Rows from block 5 of a small image classifier, named by matrix and row number. Rows with one number belong to one neuron. Each number is 200 + 30 x the weight over its row's rms, rounded and kept within 0 to 999. All counts start at 0.
Before each neuron's rows are labels from the 100 images, of 14848, where the neuron reaches its largest size: "top examples" is what is common among them; "colour at peak" is the nearest of a few named colours to the mean colour under the peak. Only what is clearly more common there than usual is listed. The data: photos of plants, animals and fungi (iNaturalist).
# gate: MLP gate (model.blocks.5.mlp.gate.weight, 512x192), inputs 0-191
# fc1: MLP up (model.blocks.5.mlp.fc1.weight, 512x192), inputs 0-191
# fc2: MLP down (model.blocks.5.mlp.fc2.weight, 192x512, transposed), outputs 0-191

top examples: class Aves; order Charadriiformes; family: Laridae
colour at peak: pink
gate.435,138,207,234,235,228,242,206,257,224,207,234,180,211,219,166,256,189,169,197,218,245,149,201,184,232,199,192,191,222,283,240,236,201,202,220,182,164,158,187,201,240,197,194,251,231,236,209,184,214,220,173,179,187,173,190,211,190,185,190,259,167,209,232,186,185,123,215,179,216,221,149,203,208,200,205,216,206,138,184,210,206,198,202,173,214,215,220,132,172,196,170,235,204,191,187,205,203,221,162,165,189,201,201,178,244,164,208,221,186,190,158,146,212,216,218,206,206,203,204,196,204,207,250,155,181,147,258,226,211,165,159,198,168,216,171,242,224,218,187,208,209,254,197,184,239,131,219,173,153,175,199,158,224,222,210,166,174,174,192,189,156,225,161,209,222,237,241,188,166,206,167,117,238,188,204,155,222,219,175,207,183,244,192,177,217,301,240,222,206,219,239,221
fc1.435,249,248,209,250,256,221,184,151,194,157,156,227,165,211,218,170,221,154,175,177,230,165,204,215,212,163,202,210,227,236,273,204,182,179,189,188,236,166,194,154,182,217,206,200,228,191,211,192,234,208,262,209,203,205,198,208,195,173,187,158,178,202,148,192,214,152,168,151,235,287,191,173,212,231,149,215,171,184,231,205,161,189,211,191,220,194,198,234,233,189,161,227,212,202,232,205,201,235,200,149,181,198,232,152,217,192,213,229,227,207,183,177,213,219,124,240,199,182,206,214,163,191,258,195,228,198,251,222,163,212,206,237,231,160,176,226,205,220,155,188,271,222,206,256,235,229,225,229,169,184,180,208,220,218,212,195,164,174,209,239,173,202,180,203,251,182,221,172,209,212,229,168,169,166,199,154,223,220,243,183,213,172,119,199,220,271,244,219,222,256,204,184
fc2.435,200,250,177,194,175,213,215,180,246,158,251,229,232,164,255,208,195,183,245,157,211,193,183,199,222,172,218,229,222,211,234,195,189,126,169,186,199,145,178,192,199,129,158,188,136,191,223,222,200,197,180,156,249,168,224,212,207,207,226,163,171,204,196,181,191,185,153,167,193,199,216,197,301,263,166,215,208,193,177,234,173,142,185,169,224,221,197,217,207,195,216,210,174,151,170,178,220,221,213,204,215,223,235,186,220,204,236,207,218,158,223,205,239,229,231,233,212,149,201,159,173,186,218,196,182,204,148,243,175,150,207,243,220,214,207,181,202,175,193,180,227,176,239,232,154,165,216,214,165,191,135,202,159,214,188,156,197,190,170,161,199,180,230,265,272,207,271,183,163,238,196,205,204,197,254,192,216,189,187,180,228,202,178,204,162,224,238,226,159,201,239,181

top examples: phylum Arthropoda; class Insecta
colour at peak: brown
gate.183,159,277,218,195,304,218,213,241,198,178,207,236,179,206,175,171,190,186,186,214,170,192,159,245,163,121,180,193,170,180,185,188,192,192,226,154,172,198,187,186,236,213,143,213,226,193,218,209,227,170,225,207,218,215,188,201,164,207,164,182,201,216,158,217,252,223,205,196,159,182,198,217,188,242,181,209,202,192,221,195,156,208,207,223,184,219,219,221,205,220,257,230,157,229,275,172,167,214,208,285,221,198,210,212,207,140,220,227,265,159,188,172,214,191,183,165,174,204,197,190,215,209,174,182,232,247,200,223,181,176,230,229,192,216,148,183,220,192,240,205,229,211,186,188,210,159,257,218,182,127,162,229,195,158,182,175,182,208,178,180,226,168,174,202,209,219,185,206,194,218,184,137,184,147,108,184,173,192,273,190,176,203,172,202,166,138,195,215,207,206,166,207
fc1.183,187,209,193,169,271,250,199,240,221,183,180,225,239,210,153,198,199,179,224,239,164,212,160,207,213,196,181,199,179,204,187,168,229,161,241,212,235,228,216,192,224,161,156,175,180,242,194,140,203,211,182,206,265,229,190,208,154,218,164,192,186,253,219,208,286,202,209,207,172,138,210,214,217,229,208,134,178,223,216,204,169,196,222,207,204,265,248,236,217,226,208,213,191,242,248,182,184,126,210,238,221,255,208,213,172,189,196,238,244,225,243,185,205,173,138,159,191,177,167,190,186,216,182,187,235,191,161,216,188,224,215,174,176,233,173,160,178,152,228,180,240,229,232,198,159,180,245,237,213,204,196,277,207,171,214,196,218,192,169,202,213,210,174,176,199,224,179,197,222,246,197,153,205,204,160,201,201,171,187,194,162,176,227,178,163,118,264,225,210,202,189,235
fc2.183,248,254,169,213,150,198,151,267,198,235,156,228,196,243,187,204,185,161,207,225,159,243,222,207,164,148,176,199,230,224,187,216,216,155,177,186,199,199,174,227,143,187,208,154,224,185,234,259,186,179,158,182,194,162,137,143,191,166,220,246,232,174,220,217,176,222,207,202,210,201,225,206,198,219,174,201,171,237,187,188,223,204,210,239,224,183,219,245,219,186,184,145,202,177,199,176,175,199,200,257,184,219,125,184,184,198,141,161,143,208,202,180,189,254,219,227,192,185,235,191,224,222,191,213,231,181,175,142,171,229,224,186,179,267,141,238,183,236,228,206,249,220,216,214,206,194,150,170,178,214,192,193,127,190,195,189,204,209,204,186,181,173,195,183,211,147,202,227,226,248,209,186,149,269,204,218,188,173,169,216,212,174,175,201,186,118,174,198,182,162,199,220

top examples: class Aves
colour at peak: pink
gate.492,227,221,225,184,160,203,203,209,150,172,198,225,168,188,201,209,220,216,179,132,274,198,208,212,195,217,220,235,201,187,190,187,178,204,210,203,204,231,244,165,188,226,224,159,193,195,182,215,206,206,209,195,207,209,220,187,178,118,195,212,132,217,211,218,199,217,188,240,140,223,291,165,196,171,229,231,229,174,139,156,241,181,241,178,220,195,172,230,203,226,159,240,186,241,193,187,190,218,176,222,185,219,215,194,200,183,195,231,190,186,130,190,270,243,150,245,220,185,191,178,193,231,172,171,179,182,179,149,160,196,204,227,199,196,143,165,193,165,223,194,251,262,214,265,213,190,164,208,185,186,241,178,198,195,238,171,197,197,206,178,155,130,146,170,223,227,193,258,203,199,194,181,154,157,226,215,211,163,216,177,207,181,278,197,177,194,220,246,192,175,210,149
fc1.492,222,206,219,193,204,236,189,190,167,212,190,213,145,172,190,180,208,128,159,202,234,212,182,210,203,176,144,225,195,234,216,186,184,195,222,230,106,192,233,171,225,252,224,247,203,161,256,209,239,216,248,193,211,174,189,186,204,129,189,162,168,227,212,172,167,185,182,235,184,273,253,219,170,206,187,174,225,214,187,194,188,202,209,207,209,208,237,244,170,187,232,221,182,169,220,182,256,191,245,212,189,168,191,193,179,218,252,258,191,168,187,235,202,170,173,249,204,198,198,208,225,179,215,165,161,157,227,225,172,151,200,208,170,180,208,208,179,162,197,195,300,141,165,201,200,228,228,206,193,217,204,176,203,201,187,177,216,199,117,224,269,224,200,198,205,218,172,168,167,219,210,208,208,197,152,235,191,170,234,235,222,181,221,154,153,230,163,156,221,188,257,199
fc2.492,236,153,214,207,184,190,225,238,236,236,198,200,190,190,222,162,194,212,138,170,158,190,174,243,231,166,191,208,261,209,251,226,188,198,149,179,180,137,153,127,200,246,161,204,237,234,168,165,216,226,225,171,206,206,177,215,171,177,178,226,213,191,183,183,223,190,183,217,208,208,203,204,183,229,193,165,184,208,218,195,182,249,194,255,200,149,192,158,190,168,229,229,169,224,157,196,168,184,218,209,179,225,209,209,218,234,235,255,264,208,213,186,169,179,106,221,187,136,186,166,202,273,222,209,180,191,222,174,212,191,193,198,169,143,214,192,193,181,187,190,164,219,169,183,209,164,186,254,210,201,227,182,239,245,191,173,217,240,210,219,237,199,211,178,169,241,157,156,278,199,201,159,173,153,185,228,182,191,201,237,199,141,170,206,218,223,180,217,223,126,208,177

top examples: phylum Arthropoda; class Insecta; order Lepidoptera
colour at peak: brown
gate.113,222,263,226,213,140,211,235,184,177,194,129,180,241,187,208,192,189,203,219,233,195,234,189,224,211,187,245,160,209,202,250,143,168,217,185,233,166,214,201,217,172,201,167,191,212,159,186,126,208,224,248,209,208,191,186,211,133,63,220,209,163,226,257,193,200,213,202,224,174,183,137,202,166,259,191,211,223,258,200,220,168,208,215,214,183,198,196,190,231,236,260,181,233,208,250,197,167,200,211,168,214,210,224,197,154,221,146,232,177,201,239,252,219,199,187,205,204,192,229,224,202,183,172,190,180,199,200,212,199,191,191,193,185,203,185,163,167,201,224,215,248,186,242,228,171,182,190,211,246,222,152,217,206,233,209,235,185,172,235,229,220,207,174,184,193,190,192,181,273,192,233,156,254,190,182,187,199,189,212,218,284,206,194,218,239,175,202,192,178,156,175,158
fc1.113,249,264,207,181,190,262,238,199,180,212,136,213,126,185,171,177,274,176,189,217,211,119,189,230,202,167,156,193,225,209,218,234,204,186,169,156,152,205,266,205,193,205,173,195,180,186,192,220,219,184,209,207,209,178,218,192,176,236,220,211,161,209,166,182,177,190,189,221,211,181,233,195,247,191,216,193,218,263,210,109,160,217,172,201,185,193,261,193,166,210,146,187,215,179,234,198,180,229,179,200,171,187,237,187,150,158,214,204,210,144,157,235,181,198,191,184,217,204,211,193,180,179,229,192,208,198,237,180,170,211,169,247,135,187,256,213,163,161,220,141,212,181,207,155,230,277,184,205,179,211,199,183,209,209,230,210,216,220,129,210,195,165,163,227,231,215,245,216,256,192,187,159,191,193,210,182,199,190,171,184,199,174,227,204,185,269,162,235,209,212,215,178
fc2.113,202,191,234,242,190,146,176,265,195,152,175,193,211,186,133,180,177,276,182,181,172,217,228,159,170,256,213,162,205,215,158,183,194,208,282,190,216,196,227,248,219,204,195,184,192,230,193,240,171,217,256,281,159,222,213,209,205,197,200,212,223,179,208,159,155,231,222,183,188,198,210,128,205,165,280,153,181,238,175,223,164,246,221,235,174,228,171,253,175,189,234,193,149,202,184,196,239,187,214,219,183,203,187,244,192,214,238,238,203,248,219,181,178,167,145,238,216,200,210,239,222,177,120,212,219,224,233,244,194,201,214,231,192,189,208,198,220,186,201,220,204,162,186,163,234,199,198,230,215,195,227,229,224,237,235,223,140,214,182,221,157,135,212,158,159,239,200,214,170,178,186,209,205,214,189,221,210,190,210,216,222,186,157,154,208,195,182,187,206,177,202,234

top examples: class Aves; order Anseriformes; family: Anatidae
colour at peak: grey
gate.441,216,259,245,142,191,239,257,192,185,191,177,191,161,194,207,136,180,172,222,195,168,160,228,230,185,191,239,235,236,207,223,173,178,187,193,226,230,138,241,176,231,249,201,155,171,226,217,183,179,232,201,165,258,214,209,167,251,173,210,221,197,169,189,156,224,227,275,136,192,224,157,208,248,189,229,239,217,200,204,216,208,225,172,163,251,215,203,175,166,189,190,236,150,160,213,186,182,252,167,202,204,150,227,175,197,165,168,213,203,181,188,193,244,240,214,144,204,211,243,216,144,176,213,201,224,224,193,157,224,183,164,206,151,199,163,211,230,226,176,182,206,223,194,236,239,193,185,197,197,143,155,219,206,216,220,212,244,190,224,152,206,194,157,180,179,183,190,245,237,208,218,226,192,183,211,170,199,180,211,244,158,169,211,134,186,228,216,251,259,204,162,205
fc1.441,188,226,220,162,223,236,261,191,175,189,194,170,183,171,209,119,179,181,238,190,192,195,217,230,174,214,234,251,222,183,175,149,201,156,203,189,267,183,204,220,188,251,210,193,166,186,217,186,173,201,175,211,294,246,236,196,273,202,225,209,143,163,171,159,175,231,189,178,189,223,208,186,222,171,271,208,234,175,231,200,200,244,222,174,241,215,221,215,183,246,231,187,182,156,164,182,152,244,148,194,163,192,208,186,187,213,194,221,229,193,191,170,219,218,188,187,196,165,214,255,190,175,183,166,211,183,255,175,174,230,178,187,166,226,154,226,220,243,196,208,201,197,200,173,253,189,181,206,204,154,185,230,209,185,235,219,227,241,209,153,229,186,205,165,148,146,160,235,243,259,181,236,147,170,217,204,202,160,201,189,182,206,237,163,172,155,186,228,223,215,182,165
fc2.441,193,192,263,253,227,169,219,183,201,159,176,204,222,199,160,192,228,243,224,223,234,215,242,195,153,206,186,230,181,260,200,157,200,166,135,205,222,203,168,245,240,207,225,186,216,138,181,185,180,179,183,244,170,212,201,156,201,215,198,213,248,220,194,210,227,205,212,202,244,207,215,205,236,174,247,160,229,159,204,176,208,163,134,187,165,155,179,168,180,164,211,219,177,198,174,203,173,193,174,198,181,162,223,228,167,199,196,168,182,210,187,287,172,186,296,213,230,216,215,209,159,213,199,151,177,188,197,247,210,207,115,195,202,186,218,154,200,200,138,207,172,218,238,210,149,214,217,200,189,170,161,225,186,162,170,184,192,174,255,181,257,199,179,186,206,206,197,213,181,218,130,145,203,181,215,244,235,170,188,178,198,188,179,193,199,192,184,256,175,215,165,257

top examples: phylum Arthropoda; class Insecta
colour at peak: pink
gate.191,184,204,170,220,240,204,223,235,199,237,206,203,187,217,209,232,192,192,226,201,193,146,208,201,157,210,156,181,195,163,199,162,220,181,205,215,174,253,185,194,172,235,172,179,224,233,218,148,241,251,203,167,183,144,215,214,165,224,203,200,174,203,217,263,230,216,236,187,216,261,231,184,210,231,235,159,225,163,222,241,158,183,175,214,161,194,227,151,183,179,233,206,193,207,192,230,190,211,165,205,227,141,203,217,250,239,226,307,216,198,167,189,194,158,157,172,241,204,171,215,266,175,195,204,160,172,189,176,211,251,195,205,241,224,232,228,219,211,175,183,251,219,182,191,163,207,259,207,178,175,222,179,179,184,206,213,190,158,203,227,178,197,270,182,223,238,151,193,198,217,192,221,226,256,190,222,211,142,269,199,195,225,258,235,205,175,180,228,246,145,241,181
fc1.191,135,229,232,198,171,229,160,206,202,232,207,183,216,212,187,196,186,224,201,233,232,246,193,189,178,226,175,174,173,234,126,192,173,195,229,203,130,200,212,206,198,199,278,205,217,232,238,188,168,162,233,215,156,205,157,179,207,219,182,228,163,255,186,241,197,194,133,237,233,130,206,217,206,134,195,233,220,198,159,160,193,183,215,241,209,204,202,194,213,156,201,182,193,252,216,162,210,212,228,222,208,233,186,219,190,217,205,171,154,180,156,257,223,280,228,168,228,168,181,231,184,182,201,151,223,219,220,161,189,191,182,184,197,206,223,197,230,271,215,205,164,181,168,201,155,192,194,192,252,181,167,212,206,215,198,187,199,243,214,224,212,186,229,200,184,263,235,224,180,158,238,215,223,158,266,195,159,172,155,188,255,204,207,205,231,251,224,155,184,230,227,234
fc2.191,220,181,243,221,198,193,203,236,170,265,240,201,186,238,237,247,183,193,239,157,241,215,156,177,216,194,194,206,222,224,200,199,218,171,138,189,156,208,235,182,186,174,223,216,247,182,153,303,206,183,194,225,225,226,210,170,174,176,203,236,196,198,198,175,221,203,185,180,174,185,199,216,171,180,198,270,176,172,209,121,183,209,218,206,207,192,160,212,174,139,184,145,196,171,224,172,238,167,185,173,184,221,155,175,210,166,222,187,187,202,192,229,183,245,224,240,211,185,193,226,209,244,112,146,248,176,228,215,177,257,173,218,189,209,178,201,206,195,193,169,186,165,223,230,159,187,229,215,234,240,166,277,228,229,173,212,176,219,149,162,196,176,216,208,225,195,203,204,235,184,245,193,193,215,227,255,175,204,207,152,168,175,212,213,249,182,157,228,176,253,210,238

top examples: class Aves
colour at peak: cyan
gate.204,126,221,189,170,206,187,219,234,172,169,179,203,258,205,220,210,202,231,212,197,227,248,168,140,201,270,259,206,224,211,206,261,196,146,213,188,186,186,167,228,149,188,268,221,209,202,204,167,183,225,213,166,202,177,218,189,171,187,188,193,229,176,273,204,180,181,213,214,227,159,192,185,206,226,233,186,258,196,241,248,186,214,217,192,194,168,244,165,167,182,255,218,207,232,199,205,154,146,173,175,142,169,226,187,275,188,205,160,213,179,190,177,231,172,152,191,150,212,191,150,185,143,201,191,188,173,171,213,184,206,129,201,186,215,190,214,211,205,200,198,228,258,206,147,228,208,242,229,183,206,185,219,152,158,210,256,168,218,208,219,141,182,165,236,174,205,271,201,184,195,233,247,211,176,218,224,238,172,200,183,234,183,201,175,225,193,236,227,196,194,181,209
fc1.204,178,159,177,157,228,234,184,224,180,208,157,147,261,225,179,198,212,208,202,225,207,196,211,151,191,248,244,199,184,247,197,234,202,167,230,191,185,150,174,208,208,219,267,212,221,218,205,199,219,233,198,172,240,221,130,179,216,196,143,148,204,180,270,173,185,195,239,213,192,194,176,207,130,217,164,178,196,236,209,246,177,189,157,217,193,195,229,184,194,143,225,226,228,250,176,199,224,170,162,184,153,168,225,219,317,198,206,169,221,190,177,213,220,162,138,200,209,222,168,223,199,191,213,229,157,174,191,203,209,230,187,214,215,190,135,226,202,175,192,198,163,194,171,176,205,199,210,228,197,249,224,206,165,167,228,224,210,230,182,206,133,209,137,201,190,212,250,173,202,191,177,248,194,226,220,251,194,184,205,157,212,151,171,194,222,211,222,255,208,160,220,166
fc2.204,112,174,207,186,188,256,229,159,179,269,250,131,205,190,209,225,212,217,181,255,246,209,218,190,199,197,251,181,179,125,167,188,202,190,141,226,245,240,212,215,240,195,191,228,200,182,193,214,226,196,165,204,159,227,177,193,180,191,205,209,239,173,159,139,204,211,203,216,237,150,222,170,192,176,196,219,139,189,231,205,187,179,229,217,177,196,239,231,235,180,212,208,185,225,186,212,248,245,236,195,146,214,198,232,180,204,202,209,123,176,216,195,223,188,213,225,192,177,252,187,205,193,177,203,197,177,187,195,219,197,218,186,190,280,189,227,199,200,196,181,167,218,208,195,206,141,161,218,212,280,201,209,179,181,187,169,185,234,187,222,233,228,171,154,147,182,267,192,176,186,174,174,182,126,254,200,167,174,205,225,204,197,261,185,212,200,207,220,162,208,160,244

top examples: phylum Arthropoda; class Insecta; order Lepidoptera
colour at peak: brown
gate.51,165,170,207,200,236,185,190,206,199,234,262,205,195,199,162,209,211,221,233,201,175,212,160,192,200,182,175,151,206,169,149,193,242,211,222,176,210,198,173,258,176,261,166,216,191,220,230,181,241,178,123,164,215,159,152,206,224,153,217,199,214,207,225,175,171,165,171,202,185,203,168,184,215,194,216,236,193,161,241,268,220,192,183,195,226,196,221,167,243,217,178,212,205,233,229,130,191,184,166,229,224,186,219,225,227,254,197,153,177,209,214,210,208,164,216,223,205,187,263,223,241,181,170,195,179,205,227,211,315,212,202,178,208,188,176,209,203,240,193,179,239,190,157,144,188,193,237,217,216,187,224,178,157,180,171,197,153,198,279,195,187,233,217,190,224,186,246,250,203,218,202,180,213,187,173,148,173,237,178,243,229,140,206,171,181,146,177,130,199,196,183,167
fc1.51,251,174,155,200,185,177,160,208,159,203,237,203,215,220,175,256,199,197,224,193,238,172,182,245,183,178,167,239,212,246,207,216,222,227,206,112,181,174,207,183,231,211,180,224,191,178,223,211,204,257,235,186,160,215,215,192,213,201,218,238,224,198,192,182,220,194,227,212,139,169,214,199,132,206,118,197,224,161,222,227,218,160,209,213,184,196,182,222,162,161,201,175,178,250,196,218,236,211,233,130,204,168,229,204,193,170,265,257,208,210,147,183,249,197,242,187,164,206,163,194,177,184,203,191,197,216,166,216,109,182,209,172,171,200,179,241,232,176,222,233,211,275,212,233,225,167,185,176,190,217,197,196,219,256,193,188,253,195,135,219,206,223,206,170,221,161,193,252,217,202,194,157,179,200,241,165,187,203,238,232,207,168,201,203,229,239,255,187,186,192,258,198
fc2.51,188,230,204,224,215,232,177,201,167,221,209,184,208,168,198,204,192,213,154,187,150,177,192,171,170,214,216,186,257,263,128,169,166,178,255,176,205,231,173,209,191,206,177,203,165,203,209,182,182,242,159,223,189,202,196,165,154,224,212,199,250,156,215,180,140,241,188,219,204,150,241,164,202,154,222,224,205,194,200,255,203,224,173,192,227,120,183,224,208,177,184,185,220,255,135,157,183,227,231,156,222,214,112,226,258,194,227,211,212,177,211,200,149,216,154,222,221,211,181,173,210,220,188,229,179,215,247,196,216,257,225,181,204,203,214,207,227,182,218,222,219,191,189,116,237,200,198,225,184,231,153,172,181,199,190,213,230,168,202,219,159,204,200,194,223,189,232,136,233,225,200,188,197,153,150,220,237,220,136,217,199,225,157,197,234,187,240,182,214,249,204,253

top examples: class Aves; order Passeriformes
colour at peak: cyan
gate.111,179,197,218,204,135,224,282,193,169,215,137,95,173,207,208,186,155,235,158,189,214,174,189,160,211,210,192,208,224,176,180,216,210,184,174,183,259,201,166,211,167,197,169,218,179,238,190,209,170,202,186,257,195,215,137,170,201,165,224,217,222,159,194,190,172,184,189,138,234,195,265,174,166,180,171,214,243,235,198,154,203,202,212,154,188,202,203,197,165,179,241,221,182,224,232,167,215,201,161,168,182,196,245,178,261,157,228,195,232,238,210,260,150,186,197,178,244,224,240,197,190,190,163,184,185,197,217,216,178,223,165,237,150,193,212,217,256,218,207,181,266,210,229,154,193,157,205,261,201,170,186,234,182,140,203,175,177,223,196,205,178,207,202,257,212,203,166,229,203,196,198,210,188,223,190,152,218,210,181,221,184,269,196,173,207,157,223,250,194,192,205,220
fc1.111,153,246,225,196,237,237,212,214,217,205,167,156,165,224,213,185,234,213,213,228,199,152,235,207,260,213,183,230,178,172,173,202,155,188,182,210,182,185,186,137,177,182,197,199,196,259,168,161,178,205,206,250,207,217,213,227,210,204,160,158,197,157,220,177,177,207,182,172,229,187,240,225,162,177,150,211,214,196,277,148,213,184,161,211,102,162,180,222,207,226,209,219,190,205,146,192,212,225,154,191,186,140,224,193,179,223,194,192,204,153,159,226,127,189,214,167,203,219,209,194,211,214,224,184,232,181,171,222,182,203,180,243,194,275,212,203,171,191,208,229,217,240,217,148,243,160,215,225,195,169,174,221,182,188,248,169,195,139,194,234,157,205,195,254,189,215,268,238,193,208,223,263,188,219,207,226,199,150,192,188,192,187,196,176,187,218,235,226,141,244,171,242
fc2.111,213,172,244,181,170,217,206,219,247,236,174,206,214,191,275,216,266,173,185,244,143,171,205,201,222,180,245,226,219,191,208,227,137,188,216,219,172,178,235,210,249,229,200,231,254,264,200,157,198,194,219,233,175,212,236,188,188,184,251,192,196,177,212,164,219,208,177,210,174,227,214,171,167,183,259,116,250,182,234,150,196,191,221,201,250,116,202,242,223,178,226,194,232,194,182,222,177,166,168,167,169,205,169,208,233,203,189,174,193,138,152,204,214,178,180,177,179,138,188,203,192,254,201,203,227,198,221,212,205,181,160,220,179,195,195,187,181,227,198,191,222,202,214,180,172,195,267,221,184,208,167,244,200,168,239,189,168,210,175,211,224,196,198,230,115,196,182,229,175,129,179,234,235,196,154,216,188,221,245,158,203,186,215,178,187,196,182,180,193,237,211,256

top examples: phylum Arthropoda; class Insecta
colour at peak: pink
gate.292,211,154,258,183,248,188,213,164,224,183,182,220,190,227,229,219,157,215,179,215,177,158,244,216,216,240,242,214,236,203,204,188,220,177,211,234,213,189,203,175,237,251,226,191,221,263,199,250,203,211,194,222,243,208,217,261,174,195,199,175,120,190,207,181,267,198,148,128,166,216,167,173,224,200,197,174,186,181,221,180,190,217,218,159,230,228,198,195,182,172,197,239,201,201,137,154,197,205,211,236,193,161,226,186,243,195,201,196,219,178,201,126,211,225,184,199,214,227,188,187,204,232,237,181,227,198,202,226,181,224,239,212,224,158,156,199,252,118,206,185,160,174,213,178,200,212,188,206,177,200,179,180,128,135,188,198,206,145,223,158,151,157,240,207,179,188,144,203,247,190,208,204,213,197,221,210,198,196,258,174,163,203,190,169,219,164,219,288,153,217,203,204
fc1.292,240,200,194,155,245,170,218,192,203,204,234,191,198,230,161,214,208,170,266,205,281,179,203,228,210,151,170,226,192,161,206,183,222,154,199,192,196,260,241,213,186,164,201,228,171,198,199,253,270,232,185,187,188,276,148,165,167,184,193,154,165,245,253,205,175,235,200,221,212,212,261,235,155,160,193,296,240,220,186,199,226,177,213,188,247,187,212,235,163,200,188,196,229,193,253,190,196,197,183,191,194,162,190,204,175,138,212,186,216,226,187,236,258,190,191,201,157,197,165,200,186,154,202,197,176,191,157,198,194,162,201,128,132,238,213,146,232,175,188,184,203,211,223,187,211,215,183,215,178,225,185,202,183,198,203,213,187,235,215,206,153,194,153,171,205,190,185,240,195,257,182,216,210,153,170,221,262,172,184,214,264,191,189,194,204,199,189,219,216,216,176,218
fc2.292,208,175,212,239,221,168,205,151,235,200,179,197,212,207,220,202,213,201,243,267,299,181,194,191,178,231,222,201,217,175,265,178,230,254,177,189,189,181,198,141,220,215,207,204,157,134,172,126,223,214,245,171,178,276,216,173,173,217,175,217,197,206,170,175,194,179,179,192,182,136,217,229,208,185,161,224,193,244,223,169,203,208,181,221,187,239,177,231,181,211,196,217,233,168,189,193,156,222,156,173,204,195,181,201,217,194,195,219,240,195,203,250,207,215,274,196,156,172,247,165,178,177,198,182,189,219,160,209,213,238,252,201,180,170,201,194,198,234,189,198,242,218,253,175,180,184,183,186,223,142,171,221,198,223,180,204,203,214,193,214,194,194,225,221,195,185,151,214,273,245,248,203,161,176,187,144,201,158,192,177,201,210,144,183,220,228,119,214,188,255,202,149

top examples: order Passeriformes
colour at peak: white
gate.433,153,235,159,154,163,186,156,239,201,192,154,194,179,193,263,150,216,205,199,184,131,171,175,217,269,187,241,222,210,205,197,186,191,252,234,218,166,148,199,193,166,200,194,186,224,215,232,185,184,183,166,164,209,212,244,172,150,210,218,226,170,208,258,173,158,158,252,212,168,186,233,184,223,183,218,250,178,189,217,240,219,173,178,182,192,205,219,172,259,180,225,195,232,208,214,176,202,236,211,195,213,198,222,173,222,140,228,186,213,208,236,202,206,143,197,228,139,227,190,160,178,247,201,205,163,255,187,227,148,236,212,159,182,225,178,184,188,197,198,190,205,228,166,185,195,193,140,183,152,260,231,188,159,219,217,214,211,221,158,185,246,158,230,233,177,203,159,189,236,228,153,171,124,212,174,168,226,183,212,230,247,201,224,223,182,227,217,150,198,178,166,220
fc1.433,224,286,195,175,219,150,177,183,183,149,218,184,183,204,222,245,209,214,222,185,200,224,230,167,183,179,233,202,212,170,184,238,195,211,237,239,171,205,188,189,162,199,243,210,223,185,184,172,253,241,156,214,176,223,231,230,198,181,160,182,239,196,198,179,157,176,199,174,216,229,165,206,176,148,237,257,195,160,211,179,139,130,208,174,193,173,267,157,197,236,221,201,218,205,224,166,214,205,260,195,187,210,189,182,213,188,153,248,192,166,164,187,140,192,135,206,199,227,145,204,226,228,192,164,203,223,229,203,241,169,177,144,221,224,221,222,189,237,226,197,238,220,189,214,196,202,179,194,238,216,213,216,155,251,218,195,161,206,173,222,144,204,211,215,204,183,209,196,134,173,263,215,217,262,236,194,199,236,171,176,221,211,247,237,160,185,262,169,188,174,247,232
fc2.433,186,257,178,210,149,213,198,187,227,169,193,181,229,159,217,149,242,203,193,169,166,184,242,195,201,180,212,213,172,155,217,226,241,179,237,196,240,215,202,168,205,219,210,214,242,218,233,170,212,226,203,192,173,193,152,216,131,211,142,262,153,202,228,205,209,210,163,215,194,185,197,196,190,236,229,213,193,184,234,200,237,169,227,171,232,194,214,232,252,214,212,208,152,212,189,210,196,186,260,183,171,132,171,138,152,204,141,224,183,244,173,211,221,218,183,197,164,206,242,199,174,246,166,205,195,212,222,190,242,211,253,184,170,185,202,224,143,121,203,240,158,144,150,216,198,211,259,231,206,118,236,209,196,235,187,191,225,210,222,169,185,235,152,167,187,246,213,168,157,196,235,159,219,207,172,222,210,155,251,245,190,210,205,239,198,184,183,211,174,193,211,215